config = dict(
    encoder_norm='layernorm',
    encoder_activation='swiglu',
    encoder_head_dim=32,
    encoder_moe_every=2,
    weight_decay=0.2,
)
Rows from block 3 of the encoder, named by matrix and row number. Rows with one number belong to one attention dimension. Each number is 128 + 24 x the weight over its row's rms, rounded and kept within 0 to 255. All counts start at 0. After the name is the row's rms in percent of the matrix's.
# q: attention query (encoder.blocks.3.attn.q.weight, 256x256), inputs 240-255
# k: attention key (encoder.blocks.3.attn.k.weight, 256x256), inputs 240-255
q.52 105 [130 146 150 105 143 151 131 109 114 124 144 135 117 156  67 134]
k.52 104 [170 142 119 124 154 122 163 118 168 169 127 120 149 136  85  88]
q.53 110 [123 135 133  98 136 130 128 152 104 136 150 122 100  81 125 137]
k.53 120 [141 107 130 136 136 124 136 168 160 153 169 119 166 100 124 103]
q.54 115 [156 118 148 143 127 139 129 148 137 149 159 121 128  99 161 140]
k.54 114 [109 127 111 125 104 101 123 161 105 137 176 122 116 136 162 126]
q.55 111 [111 153 146 114 143 111 146 118 142 117 108 107 129 160 130 140]
k.55 108 [121 129 163 118 145 115 107 131 135  87 148 139 149 119 164 135]
q.56 085 [109 129 153  98 140 154 116 151 113 111 102 126 138  95 120 143]
k.56 086 [145 154  77 156 127 126 135 139 118 161  89 122 139 120 121 107]
q.57 089 [118 124 142 147 162 112 132 147 139 157 117 132 161 152 127 152]
k.57 096 [125 104 133 174 120  80 154 129 125 119 120 175  88 105 136 120]
q.58 102 [127 136 106 107  74  45 138 159 142 120 135 135  98  95 165 162]
k.58 098 [117 120 156 116  98 121 122  93  93 163 112 122 142 138 146  96]
q.59 080 [ 99 133 102  94 148 182 133 108  86  91 128 126 131 141 108 138]
k.59 089 [165 151 127 137  83 162 142 126 138 124  99 122 112 117 131 131]
q.60 101 [132 110 130 169  87 152 134 116 154 135 144 131 104 107 139 146]
k.60 099 [119 137 108 105 112 133 114  86 122 122 103  88 144 125 127 158]
q.61 090 [ 90 114 149 180 125 160 142 134  92 117 205 129 143 130 160 131]
k.61 090 [141 113 102 162  95 105 119 160 132  95 106 120  83 123 130 155]
q.62 122 [141 115  93  99 144 136  92  75 127  78  75 137  87  80  50 130]
k.62 127 [118 133 132 123 141 103 143  88 122 101 131 129 158 110 133 108]
q.63 108 [103  80 139 186 128 113 108 131 110 114 110 133 125 114  89 106]
k.63 110 [125  96 123 146 102 121 143 126 134  75  99 111  95 107 110 119]
q.64 058 [123 110 119 142 125 138 161 109 130 126 137 104 143 118 159 105]
k.64 083 [133 135 131 156 151 157 115 142 124 154 116 104  87 111 141 151]
q.65 067 [131 128 140  80 118 136 143 170 136 140 122 159 124 136 135 145]
k.65 081 [123  97 117 169  99 108  65  88 139 105 128 122 126 144 117 122]
q.66 120 [140 114 151 173 143 153 105 106 119 129 150  83 105 139 162 143]
k.66 104 [138 127 102 101  83 144 141 107 140 102  87 184 133 145  82  99]
q.67 112 [129 129 117 146 164 119 132  76 114 145 133 143  97 121 136 102]
k.67 109 [132 128 145  92  85 152 130 153 153 111  81 109 131 147 112 133]
q.68 104 [207 161 105 127 108 115 101 120 144 108  99  78 140 126 100 155]
k.68 104 [ 82 126 155 122 165 106 176 173 104 151 146 176 153 125 144  81]
q.69 115 [201 133  92 116 165 129 120 125 125 104 117  97 137 167 140  87]
k.69 107 [ 81 152 171 132 124 116 160 144 124 143 167 155 145  87  74 129]
q.70 096 [163 101 112  98 115 133 121 140 149 100 128 101 160 119 115 125]
k.70 094 [ 93 143 173 141 137 116 130 106 105 151 195 126 151 117 139 111]
q.71 093 [117 152  73 138 111 126 123 120 116 100 127 158 132 119 112 124]
k.71 093 [131 131 165 121 161 131 121 138 143 143 148  70 136 142 149 162]
q.72 121 [130 123 111 182 131  91 127 130 132 129 105 166 152 169  99 116]
k.72 120 [142 114 111 188 177 109 129 143 131  83 139 136 146 143 131 110]
q.73 057 [181 131 128 167 155 145 128 126 152 143  92 142 135 164 168 101]
k.73 098 [115 125 163  96 132 178 143  92 123 103  86 132 149 150 116 114]
q.74 095 [ 94 149 135 112 107 118 125 141  85 112 133 103 133 123 101 122]
k.74 094 [133 114  92 125 153 151 110 164 160  98 102 139 144 103 116 170]
q.75 113 [182 193 118 162 139 132 117 131 105  95 122 126 135 164 143 138]
k.75 105 [ 95 100 102 122 155 112 165 142 145 117 147 132 122 129  95 137]
q.76 114 [ 91 129 113 128 113 132 131 100 139 146 149 162 113 118 105 132]
k.76 110 [149 136 138 117 172 157 115 132 133 120 105 101 123 141 143 137]
q.77 096 [103  97  94 117 106 120 116 139 144 127 151 134 120 141 148 155]
k.77 092 [115 142 129 152 160 106 124 128 133 155 113 161 138 129 154  95]
q.78 085 [121 150 171 145 130 115 149 143 121 125 108 138 140 165 113  86]
k.78 083 [155 127 115 120 120 144 108 102 107 120 153 110 109 114 147 162]
q.79 092 [ 48 122 161 136 134 136 129 148  93 133 163 122 118 123 137 120]
k.79 092 [159 135 116 122 106 128 116 128 121 149  86 152 130 137 130 173]
q.80 222 [133 129 149 156 132 165  89  99 134 119 119 116 104 134 141 150]
k.80 080 [123  89 134 189 127 119 101 116 142 159 115 134 134 135 147 139]
q.81 128 [127 129 106 112 136  94 128 134 118 133 122 144 137 142  90 100]
k.81 080 [136 149 126  94 114 153 122 137 133  88 123 140 120 133  99 119]
q.82 100 [ 69 110 174 156 141 116 104  88 121 130 135 110 116 122 131 152]
k.82 114 [148 124 122 108 129 142 153 112 140 125 111 178 164 165 146 117]
q.83 092 [106 101 150 137 127 129 140 127 148 123 110 107 146 122 102 119]
k.83 090 [144 126 166 115 115  95 114  97 135 126 154 120 139 146 144  84]
q.84 088 [142 134 126 126 110 116 140 174 126 123 140 105 154 137 153 121]
k.84 087 [100 119 149 141 120 102 107 138 125 104 159 133 122  89 169 147]
q.85 088 [139 158  82 129 115  99 137 169 120 100 167 113 155 147 154 142]
k.85 084 [106 121 111 149 153 109 127 109 153 121 163 109 113 129 124 144]
q.86 103 [139 162 113 123 110 130 104 171 130 122 129 150 164 121 129 133]
k.86 103 [112 126 118 155 172 101 134 109  94 140 169 111 128 117 132 176]
q.87 120 [168 141 115 129 166 109 143 129 107 144 146  60 131 172 174  79]
k.87 110 [ 86 123 137 118  84 127 143 161 156 144 108 179 104  97  70 157]
q.88 092 [129 141 134 151 136 107 129 160 124 128 144 140 144 134  73 138]
k.88 082 [116 109  64 179 124  79 113 127 152 130 175 111 111 134 139 139]
q.89 135 [131 123 118 141 145 114 129 138 121 119 104 155 147 158  65 108]
k.89 084 [146 135 123 158 159 116 115 164 143  72 155 136 132 126 121 118]
q.90 105 [123 154 136  99  96 139 157 160  87 137 162 120  96  93 117 141]
k.90 118 [123  91 113 134 153 142 122 142 171 114 104 136 125 132 116 143]
q.91 095 [140 178 123 155 146  67 118 140 121 120 112 150 150 123 135 117]
k.91 099 [123  95 123 129 117 135 132 103 170  90 132  89 137 140 126 187]
q.92 110 [144 136 164 130 138 103 128 149 110 181 143 142  90 155 144 139]
k.92 110 [148 148  72 126 144 139 135 155 116 114  86 163 126  98  90 130]
q.93 116 [125 108 103 137  89 120 118 139 149 102 157  94 115  84 134 199]
k.93 111 [121 101 100 129 154 111 144 110 148 125  94 144 142 162 144  42]
q.94 104 [165 110 125 137 143 188 143 142 130 129  90 158 119 159 137 127]
k.94 102 [123 154 125 136 119 108 130 138  69 154 138 147 128 109 120  99]
q.95 103 [ 93 138 126 121 100 135 131 125 144 128 125 167 152  82 121 141]
k.95 096 [144  95 120 140 151 134  91 107 135 120 149  72  90 165 145 135]
q.96 093 [123 111 109 173 165 116 126  90 170 164 137 113  94 135 142 125]
k.96 108 [147 159 123 116 111 100 117 143 145  99 127 109 114 141  94 141]
q.97 122 [130 118 167 143 153 127  93 116 141  68  85 135 131 165 109 110]
k.97 113 [134 114 175 155 100 114 116 148 106  90 110 128 136 117 104 167]
q.98 144 [133 140 166 165 126 138 113 140 134 106 103 124 109  86 112 132]
k.98 082 [134 130 124 157 124 132 138 136 129 130 131 117 143 126  78 136]
q.99 109 [131 126 132 148 138 147 103 126 138 126 126 120 126  95 111 133]
k.99 084 [134 121  86 135 138 112 150 142 145 156 140 123 130  96  90 126]
q.100 086 [114 136 143 127 108 121 132 116 120 129 113 138 104 141 136 117]
k.100 091 [ 93 132 170 108 123 127 136 110 105 116 117 137 133 141 166 127]
q.101 113 [123 163 126 119 108 165 113  94 136 121 100 101 134 149 164 134]
k.101 119 [ 99 120 115 112 114 146 130 114 135 128 133 134 124 133 156 121]
q.102 090 [113 108 157 135 128 115 130  84 131 136 110 111 126 125 142 153]
k.102 095 [117 112 120 123  86 171 113 121 105  86 149 138  94 134 138 150]
q.103 084 [102 115 139 136 117 113 110 147 104 103 132 170 101 132  95 107]
k.103 093 [ 93 120 170 110 117 116 156 137  91 123 105 145 149 136 159 104]
q.104 095 [145 169 112 146 124 162 105 141 101  95 126 142  85 112 118  77]
k.104 099 [ 71 102 150 157 124  99 123 137 113 210 160 137 149 138 158 124]
q.105 093 [139 126 121 128 105  96 115 142 123 137 136 126  73 160 149 128]
k.105 096 [ 91 126 108 118 110 134 113 145  97 139 133 128 137 105 130 123]
q.106 089 [118 120 124 117 135 147 101 174 118 123 117 110 119 132 140 126]
k.106 080 [ 98 113 135 116 164 122 147 143 178 146 141 126 120 138 144  98]
q.107 092 [124 116 111  96  95 119 109 112 117 109 133 143 113 145 160 138]
k.107 092 [114  95 131 121 129 102 139 117 122 190 122 128 132 117  85 102]
q.108 100 [133 104 138 116 114 100 154 153 102 168 138 167 117 132 109 106]
k.108 085 [126 134 145 126 126 117 157 130 123 115 121 127 158 152 150 102]
q.109 086 [122 165 135 104 115 164 117  96 129  86 142  96 161 144 175 137]
k.109 082 [140 104 103 118 119 162 118 113 108 117 136 119 123 120 138 122]
q.110 088 [114  87 110 134 121 120 112 159 111 111 115 180 103  94  89  99]
k.110 093 [131 123 156 125 157  92 160 158 113 144  97 117 133 102 152 112]
q.111 107 [134 111 135 103 127 118 122 143 119 129 154 145 129 110 117 142]
k.111 111 [135 127 131 130 140  69 138 110 131 158  99 119 120 125  92 130]
q.112 105 [118  98 134 148 137 171  91 117 166 128  97 111 124 175 104 121]
k.112 097 [140 146 142 155 120 184 125 103 147 130 168  95 128 125 138 148]
q.113 095 [143 144 141 126 147  73 111 146 117 117 149 138 129  78 152 137]
k.113 110 [158 111 104 141 119 133 145  90 119 173 151 119 145 172 157 113]
q.114 070 [132 165 116  79  85 131 151 170 124 139 113 123 142  74 129 138]
k.114 096 [160 134 128 149 105 124 123 103 109 120 120 119 155 168 147 128]
q.115 084 [161 172 138 146 118 149 121 169 136 104 125 109 148 109 108 127]
k.115 103 [153 130 156 184 129 121 101 122 113 119 116 107 150 164 121 151]
q.116 092 [121  97 123 104 144 119 107 121 132 177 154 131 117 124 162 149]
k.116 091 [151 124  74 117 139  94 145 115 153 174 135 123 114 108  76 116]
q.117 105 [116 138 118 156 127 116  92 154 131 149 134 122 132 132 192 135]
k.117 098 [117 110  83 136 125 124 147 115 136 185 159 143 134 113  83  94]
q.118 095 [137 150 123 134 121 155 123 120 155  85 135 124 113 110 107 108]
k.118 102 [147 150 153 146 149 125 117 136 124  91 101 131 128 126 134 139]
q.119 083 [146 118 105 108 153 131 132 130 132 134 145 129 151 123 116 131]
k.119 094 [163 121  96 140 142 102 120 146 164 144 135 118 116 110  97 146]
q.120 092 [125 137  99 120 125  82 126 141 146  89 152 147 132  66 146 134]
k.120 088 [132 119 141 113 154 161 144 117 121 114 111 150 116 110 134 119]
q.121 099 [157  96 121 141 137 126  81 108 130 143 108  91 101 169 151 140]
k.121 094 [147 154 131  98 129 132 143 161 146  83 173 150 138 127 109  96]
q.122 088 [133 140 139 133 166 152 139 129 146 136 138 115 165  76  76 140]
k.122 096 [158 116 142 157 113  95 105 149 145 130 119 118  93 151 144 168]
q.123 083 [126 123 130 130 105 136 110 182 109 165 145 139 126  90 119 129]
k.123 089 [108 116 134 134 174  92 133 121 159 156 129 133 142 138 103 123]
q.124 080 [158 132 108 119 158 147 138 119 133 118 134 119 142 132 109 121]
k.124 104 [161 132 102 134 153 120 111 142 157 112 127 117 129 122 126 156]
q.125 077 [112 100 166 135 125 119 139 117 122 139  93 111 119 105 118 145]
k.125 089 [ 95 141 150 117 100 161 141 145  94 103 139 138 122 120 164 125]
q.126 087 [124  71 143 141 138 148 166 154 127 146 155 138 149 127 130 129]
k.126 089 [145 152 119 144 125 131 105 135 159 207 151 125 130 110 110 139]
q.127 090 [127 140 157 146 133 137 133  87 151 112 118  89 132 113 120 146]
k.127 092 [134 151 131 150 119 159  96 140 125  73 130 134  93 123 147 152]
q.128 092 [128 145 156 130  93 136 132 116  82 139 101  99 125 120 123 113]
k.128 087 [122 103 101 132 122 171 105 167 156 128 126 135 139  92 132 123]
q.129 088 [103 127 109 134 153 128 109  94 132  96 160 133 115 120 100 125]
k.129 095 [121 120 145 110 125  92 111 134 134 101 104 149  67  94  92 134]
q.130 124 [141 127  93 130  92 142  97  84 121 146 130 110 117 180 114  99]
k.130 110 [144 137 106 118 119 158 149  96  96 156 128 125 139 169  68  83]
q.131 137 [168 161 126 122 112 146 126  85 104 151 153 125 144 151  76 122]
k.131 110 [109 155 108 139 166 143 163 156 140 131 146 105 147 119 111 139]
q.132 154 [159 147 129 133 116 168 117 135 118 142 151 127 145 183 152 110]
k.132 172 [135 156 137 117 145 151 123 176 134 164 152 138 135 164 171 160]
q.133 149 [124 166 122 125 128 142 133  99 103 167 123 121 128 184 132  88]
k.133 150 [149 169 121 128 140 154 138 150 168 151  96  90 140 132 115 161]
q.134 124 [123 112 102 124 175 119 118 127 134 138 127 134  93  67 102 146]
k.134 122 [107 129 101 134 127 129 127 104 128 112 153 149 156 105  47 106]
q.135 120 [115 110 120 157 140 105 109 136 106 107 110 149 141 129 167 124]
k.135 108 [126  92 143 149 115 123 103 114  95  99 118 169  96 140 160 109]
q.136 087 [119 125 113 117  89  92 149 185 146 134 132 143  87 111 174  81]
k.136 095 [155 152 176 127 162 129  91  71 100 130 102 118  99 154  97 181]
q.137 082 [133 102 123 149 136 119  97 143 104 122 149 119 128 114 117 148]
k.137 089 [134 133 128 125 127 182 124  90 157 104  64 135 127 143  95 145]
q.138 098 [127 152  78 128 136  91 112  74  95 114 147 125 125 131  80 114]
k.138 092 [112 149 173 129 140 180 170 161 122 136 118 136 116 110 140 117]
q.139 107 [147  94 168 156 131 141 133 144 155 125 173 125  95 115 121 156]
k.139 121 [114 156  91 116 123 107 138 159 118  94  97 177 144 136 145 131]
q.140 126 [126  86 151 142 122  76 119 133 145  69 137 162 147 107 128 154]
k.140 138 [113 141 150 143 115 119 152 162 108  90 102 143  93 117 168 127]
q.141 133 [144 119 145 141 168  84 138 141 117 110 141 122 151 170 138 148]
k.141 130 [116 145 122 139 144 127 134 165 132 138 138 163 152 121 111 132]
q.142 125 [156 171 147 141 153 109 128 107 117 158 130 102 143 214 145 114]
k.142 134 [119 149 126 132 128 130 133 153 125 149  97 134 130 137 138 140]
q.143 132 [166 131 141 126 159 121 104 123 110 149 150 132 115 173 142 125]
k.143 126 [123 131  97 122 147 131 105 140 118 143 165 159 154 152 111 142]
q.144 096 [131 148  81 152 138  92 102 124 137 149  96 117 151 156 154 120]
k.144 112 [122  96 102 155 134 127 134 153 129 135 160  89 105 119 103 149]
q.145 102 [136 119 165 105 106 167 130 113 103 119 140 132 119  61  58 136]
k.145 098 [114 137 132 116 111 121 144 137 133  87 152 152 102  77 201 130]
q.146 111 [116 124 114 146 148 108  65 106  98 126 131 143 114 129 112 110]
k.146 126 [118 119 139 175 169 120  99 172 149 150 149 140 118 147 114 145]
q.147 134 [113 132 144  97 151 115 113 167 123  93 116 152 131 121 176 154]
k.147 161 [142 119 127 129 172 154  72 117 124  70 123 159 126 136 145 121]
q.148 128 [122 108 129 121 120 117 126 142 106 113 123 146 129 167 169 122]
k.148 103 [134 115 106 122 151 127  86 101  98 102 110 143 142 146 134 120]
q.149 132 [ 94 106  92 159 129 156  93 127 119 107 110 152 110  45 127 124]
k.149 134 [131  98 130 135 104 135 121 112 126 114 133 151 109 126 129 109]
q.150 146 [145 102 154 102 145  96 124 142 134 107 150 137 116 116 129 154]
k.150 146 [116 126 117 126 142 112 113 127 117  96 150 140 138 120 124 128]
q.151 148 [126 160 129 112  93 181 103 132 119 142 120 140 118 157 152 119]
k.151 160 [152 134 124 104 151 152 102 132 143 153 140 106 133 175 172 148]
q.152 099 [173 119 108 129 117 143 145 124  87 113 135 168 115 174 131 110]
k.152 101 [ 85 111 128 118 118 128 126 130 135 151 125 117 137  83 147 171]
q.153 102 [150 166 104  71  80 115 164  84 136 145 137 112 144 115  99 110]
k.153 099 [114 117 127 223 159 130  84 160 142  71 134 113 103 146 154 114]
q.154 095 [126 155 129 123 107 127 125 111 105 105 118 110 129 138 117 133]
k.154 101 [ 96 116 127 145 116 120 163 146 145 115  90 131  71 137 204  92]
q.155 114 [126 102 127 153 117 119 110 148 120 104 165 123 113 152 137 142]
k.155 112 [136 102 152 128 146  96 100 119 104 134 156 142 122 136 160 109]
q.156 133 [163 122 135 121 149 116 110 138 130 118 157 121 104 130 134 157]
k.156 128 [101 122 119 130 140  97 112 172 148 138 174 153 161 127 138 154]
q.157 113 [127 117 103 152 126 123 144  94 127 140 163  89 128 131 134 123]
k.157 115 [131 127 130 152 108  89 167 134 158 153 109 114 129 120 132 137]
q.158 132 [152 121 135 114 151 116 107 133 125 172 145 139  99 132 105 124]
k.158 126 [122 125  91 122 137 134 103 104 105 132 168 130 151 135  92 135]
q.159 155 [145 167 124 114 129 148 121 100 112 171 142 110 120 167 129 114]
k.159 147 [145 172 114 116 154 142 131 165 175 174 149  89 159 153 109 173]
q.160 086 [112 140 158 158 129 100 141 109 111  86  94 107 134 124 105 145]
k.160 090 [132 108 123 129 102 125 125  99 103 114 163 117 137 101 174 133]
q.161 103 [136 146  92 116 119 109 131 131 122 126 132 150 139  90 100 118]
k.161 105 [127 128 107 123  92 143 149 144 127 110 106 106 140 126 126 114]
q.162 092 [143 112 204 115 165 129 134 143 135 130 166 138 162 149 175 138]
k.162 123 [125 128 160 159 112 112 120 154 140 110 110 111 106 126 134 138]
q.163 090 [143 119  81 143 143 178 166 120 154 166 112 111 119  99 138 128]
k.163 129 [122 128  87 108 150 117 115 115 124 148 138 125 112 142  78  95]
q.164 087 [131 123 154 116 133 143 163 118 102 121 114 133 143 147 121 107]
k.164 101 [139 150 156 134 160 118 106 164 120  72 149 152 145 112 134 172]
q.165 106 [135 173 144 152 161 168 124 159 123 127 110 126 134 130 176 120]
k.165 106 [129 123 145  98  89 124 140 107 114 162 158 112 135 105  91  94]
q.166 091 [130 117 147 127 141 143 167 122 108 125 115 136 150 120 136 123]
k.166 103 [142 138 138 138 154 119 111 155 122  74 154 144 123 122 102 148]
q.167 083 [114 133 108 152 144 151 145 105 136 107 128 103 142  95 100 106]
k.167 087 [135 116 118 120 109  95 107 137 127 182 120 114 124 159  82  75]
q.168 075 [131 177 119 101  87 118 133 156 159 128  95 138  67  91 111 110]
k.168 076 [121 118 104 137 117 118 162 120  94  93 112  93 133 151 127 160]
q.169 090 [107 127 138 113 132 127 147 122 159 152 127 142 156 122  89 142]
k.169 099 [116  98 120 153 124 119 145 143 143  81 130 106 136 145 107 120]
q.170 089 [116 130 118 104 131  98 110  92 128 128 153 127 134 149 105 135]
k.170 089 [139 102  97 140 161  76 145 158 124 147 149 153 115 143 108 138]
q.171 082 [ 94 108 128 132 146 162 127 127 112 153 112 130 113 117 118 136]
k.171 083 [121 107 111 113 129 163 144 115 127  81  92 145 152  89 198 146]
q.172 076 [124 136 145 139  99 125 149 140  93 119 183 141 136 121 142 135]
k.172 089 [147 147 159 122 143 149 135 147  84  75 154 149 143 117 163 172]
q.173 073 [136 143 132 107 122 155 184 145 113 123 128 127 142 103 148 126]
k.173 084 [131 157 130 129 132 128 100 120 115  91 136 143 146 107 155 162]
q.174 083 [136 103 132 134 150 136  89 126 110  78  71 143 135 124 130 104]
k.174 089 [122 104 124 121 103 147 105 104 157 105 115  97 108 148 117 132]
q.175 097 [119 106 107 128 113 162 137  99 136 158 134 121 145 130  62 136]
k.175 099 [130 133 101 146 150 117  95 133 155 145 121 130 124 189 149 119]
q.176 094 [139 135 140 121 113  88 125 144 154 123  95  90 126 129  94 142]
k.176 104 [127 139  79 117 170 148 167 135 140 112 125 152 128 114 114 122]
q.177 101 [141 135 146 109 131 157 148 125 126 174 167 141 146 122 154 138]
k.177 103 [123 129 113 131 103 102 102 137 100 132  83 108 156 137 132 120]
q.178 104 [146 128 106 137 142 117 122 141 150 145 150 115 118 110 130 138]
k.178 085 [119 121 101 127 124 128 111  98 157 156 117 108  97 121  64 140]
q.179 089 [ 94 126 159 151 121 147 133 135  84 105 138 142 140 135 109 135]
k.179 093 [135 144 149 105 145 168 139 141 102  81 134 155 153 120 158 141]
q.180 080 [133 130 113 102 108  89 125 114 126 114 143 120 117 149 143 151]
k.180 098 [108 135 121 177 130 130 156 156 152  90 119 138 118 100  99 161]
q.181 078 [130 136 122 120 137 176 182 130 110 118 106 160 158 115 153 113]
k.181 099 [124 145 131 107 146 120 112 140 108  87 126 154 171  85 156 148]
q.182 089 [ 95 135  73 137  98 108 126 108 118 172 168  97 111 133  86 155]
k.182 085 [138 138 106 125 144 139 141 166 130 151 172 124 147 156 108 140]
q.183 078 [121  94  96 154 133 105 138 100 100 173 126 135 127 168 101 125]
k.183 082 [164 122 131 110 135 141 106 190 128  99 185 125 120 149 129 144]
q.184 074 [120 134 135 124 137 136 140 140  89 125 117 126  95 166  87 155]
k.184 076 [139 153 142 125 143 135 113 113 141 124 187 110 111 125 145 109]
q.185 088 [139 147 121 104 135 118 131 123  92  95  82 138  94 123 124 158]
k.185 094 [128 128 110 127 142 120 128 146 139 104 163 170  91 123 127 113]
q.186 083 [135 141 130 109 146 122 129 123 161 148 130 115 137 130 147 128]
k.186 093 [131 150  93 126 127  88 156 108 154 192 108 105 110 169 121 120]
q.187 081 [171 174  57 135 136 120 102 119 149 117  97 111 121 145 124 137]
k.187 084 [ 91  97 138  90 121  70 135 131 131 147  87 149 135 133 130 155]
q.188 072 [112 122 157 123  97 126 121  91 148 156 172 122 143 142 145 134]
k.188 082 [128 129  93 149 135 107 128 138 149 152 164 119 102 170  58 110]
q.189 076 [165 149 174 129 153 156 120 130 131 102 142 133 154 111 107 106]
k.189 079 [109 138 142 120 112 154  87 166 133 100 130  82 112 144 110 136]
q.190 076 [ 94 130  69 142 137 127 103 127 109 137 149  99 136 148  74 106]
k.190 078 [134 106 131 108 127 104 137 140 131 192 119 128 125 143 150 114]
q.191 085 [151 104 108 144 140 105 118 134  85 125  91 168 107 146 147 126]
k.191 094 [137 126 147  82 124 161 140 151 107  89 104 148 152 114 190 155]
q.192 107 [139 138 120 120  95  86 122 130 169 165 110 142  95 151 168 158]
k.192 100 [132 123 136 184 125 156 115 126 137 129 123 121 131 131 125 122]
q.193 088 [114  95 109 128 138 153 111 132 129 133 182 135 125 111 113 127]
k.193 094 [143 107 121 119 130 101 103 155 128 165 167 175 126 130 160 104]
q.194 108 [143 145 122 153 122  97 107 108 153 143  98 117 119 168 159 139]
k.194 070 [135 123 128 125 122 138 150 117 125 150 106  88 140 141 143 151]
q.195 093 [107 115 113 153  91 113 144 137 178 137 192 143 104 119 134 100]
k.195 098 [137 102 145 147 166 113 141 110 127 119 109 123 145  94 121 100]
q.196 085 [103 124 124 145 143 110  76 132 135  70 137 133 111 127 138 132]
k.196 090 [140 128 118 122 120 137 146 127 105 158 138 163  87 145 122  98]
q.197 089 [139 151 145 135 138 157 116 147 156 172 117 143 115 139 124 127]
k.197 089 [113 120 119 109 120 123 182 133 133 132 109  95 149 114 134 111]
q.198 084 [113 116 131 163 105 111 102 150 132 131 139 140 100  76 119 140]
k.198 085 [147 150  92 121 149 133 136 102 131 137 137 147 113 119 129 105]
q.199 094 [115 164  84 146 117 119  83 130 118  98 138 128  87  98 142 116]
k.199 093 [153  90 141 124 156 121 157 110 127 154 159 146 149 119 129 119]
q.200 084 [140 135 158 122 131 169 138 136 116 108 114 119  90 100 100 150]
k.200 118 [115 101 114 129 112 151 112 142 141 160 169  99 132 154 161 125]
q.201 108 [123 111 132 127 122 137  97 140 131 175  85 119  93  90 168 127]
k.201 094 [159 129 139 118  94 142 141 124 128 169 151 102 112 138 160 159]
q.202 079 [143 120 140 110 127  87 102 144 145 112 184 134  97 135 127 127]
k.202 101 [153 142 109  93 109  96 142 151 113 160 104 160 139 132 122 111]
q.203 101 [143 119 131 110 115 122 146 122 113 142 150 140 148 148 105 110]
k.203 068 [112 134 143 154 132 130 109 137 121 120 126 155 124 107 135 130]
q.204 121 [126 126 125 134 141 157  98 112 117 118 161 133 111 173 134 120]
k.204 089 [127 109 151 115 131 121 158  93  93 136 170 138 125 120 109 132]
q.205 097 [ 80 114 121 179  94  79 131 151 132 116 123 129 116  59 146 120]
k.205 088 [142 152 116 148 189  91 119 126 128 114 118 154 139 113 142 134]
q.206 076 [156 139 141 137 146 118  96 148 169 118 117 154 103 140 111  92]
k.206 078 [ 78 110 123 123 115 103 168 127 111 157 144 139 126  90 143 132]
q.207 090 [172 107 135 112 135 123 133 148 151 140  72 150 132 146 143 111]
k.207 088 [156 161 103 108 121 107 118 162 161  94  98  93 116 125 161 174]
q.208 091 [116 131 151  86 125 131 131 141 114  91 111 129 140 134 127 142]
k.208 120 [129 136 145 102 138  70 145 135 108 114 143 151 148 118  99 117]
q.209 088 [145 131 109 158 108  83 132 123 150 174 118 135 136 159 171 136]
k.209 090 [127 117 125 155 123 166  99 109 141 137  91  90 139 144 141 149]
q.210 072 [131 168 147  98 158 130 122 135 115 130  82 161 122 165 122  89]
k.210 109 [110 148 114 113 147 120 164 112 111 108 114 132 128 144  84 110]
q.211 095 [108 135 117 146 143 100 128  95 112 104 126 137  97 133 128 137]
k.211 094 [136 120 138 150 148 147 123 129 111 133 110 167 140 137 123 150]
q.212 088 [ 97 112  87  95 121 152 154 118  94 178 150  93 104 102 111 147]
k.212 087 [114 107 167 125 137 132 130 104 154 160 133 119 155 133  86 117]
q.213 082 [111  95 113 166 108 105 139 113 141 116 168 162 141 158 136 103]
k.213 084 [135 121 174 149 151 102 110 144 116 134 120 167 138 113 138 105]
q.214 077 [142 137 114  96 134 141 108 147 136 121  86 140 111 122 136  95]
k.214 080 [122  91 123 100 118 145 142 170 135 142 144 128 120 127 138 123]
q.215 086 [130 136 139 162 137 130 109 117 166 107 110 154 127 141 143  94]
k.215 088 [124 121 142 135 132  90 133 172 100 119 116 113 150 113 166 155]
q.216 112 [126 142 127 124 141  87 148 146 126 122 139 146 121 160  82 107]
k.216 099 [113 133  79 159 187  89 118 155 148  48 122 116 156 129 113  97]
q.217 081 [126 134 128 125 120 210 134 114  86 138  70 123 124 120  96 160]
k.217 105 [129 113 117 121 125 145 135 130 143 127 100  72 121 153 167 144]
q.218 117 [145 103 144 130 118 134  97 142 140 135 126 132  99 132 170 141]
k.218 074 [142 122 112 113 111 142 155 112 123 164 133  97  98 170 138 137]
q.219 076 [139 141 115 109 141 145 112 135 146 156 199 145 116 149 128 141]
k.219 108 [156 119 116  66 110 113 158 121 116 164 132 122 145 117 104 104]
q.220 093 [132 163 114 125 150 154 167 150 134 140 127 145 164 100 123 120]
k.220 115 [126 141 132 126 131 157 131 119 177 124 131 135 130 110 115 111]
q.221 085 [120  88 149 154  98  82  90 103 130  99 121 133 103 160 148 119]
k.221 098 [133 130 127 158 141  86 107 137  86 125 132 134 122 141 140 147]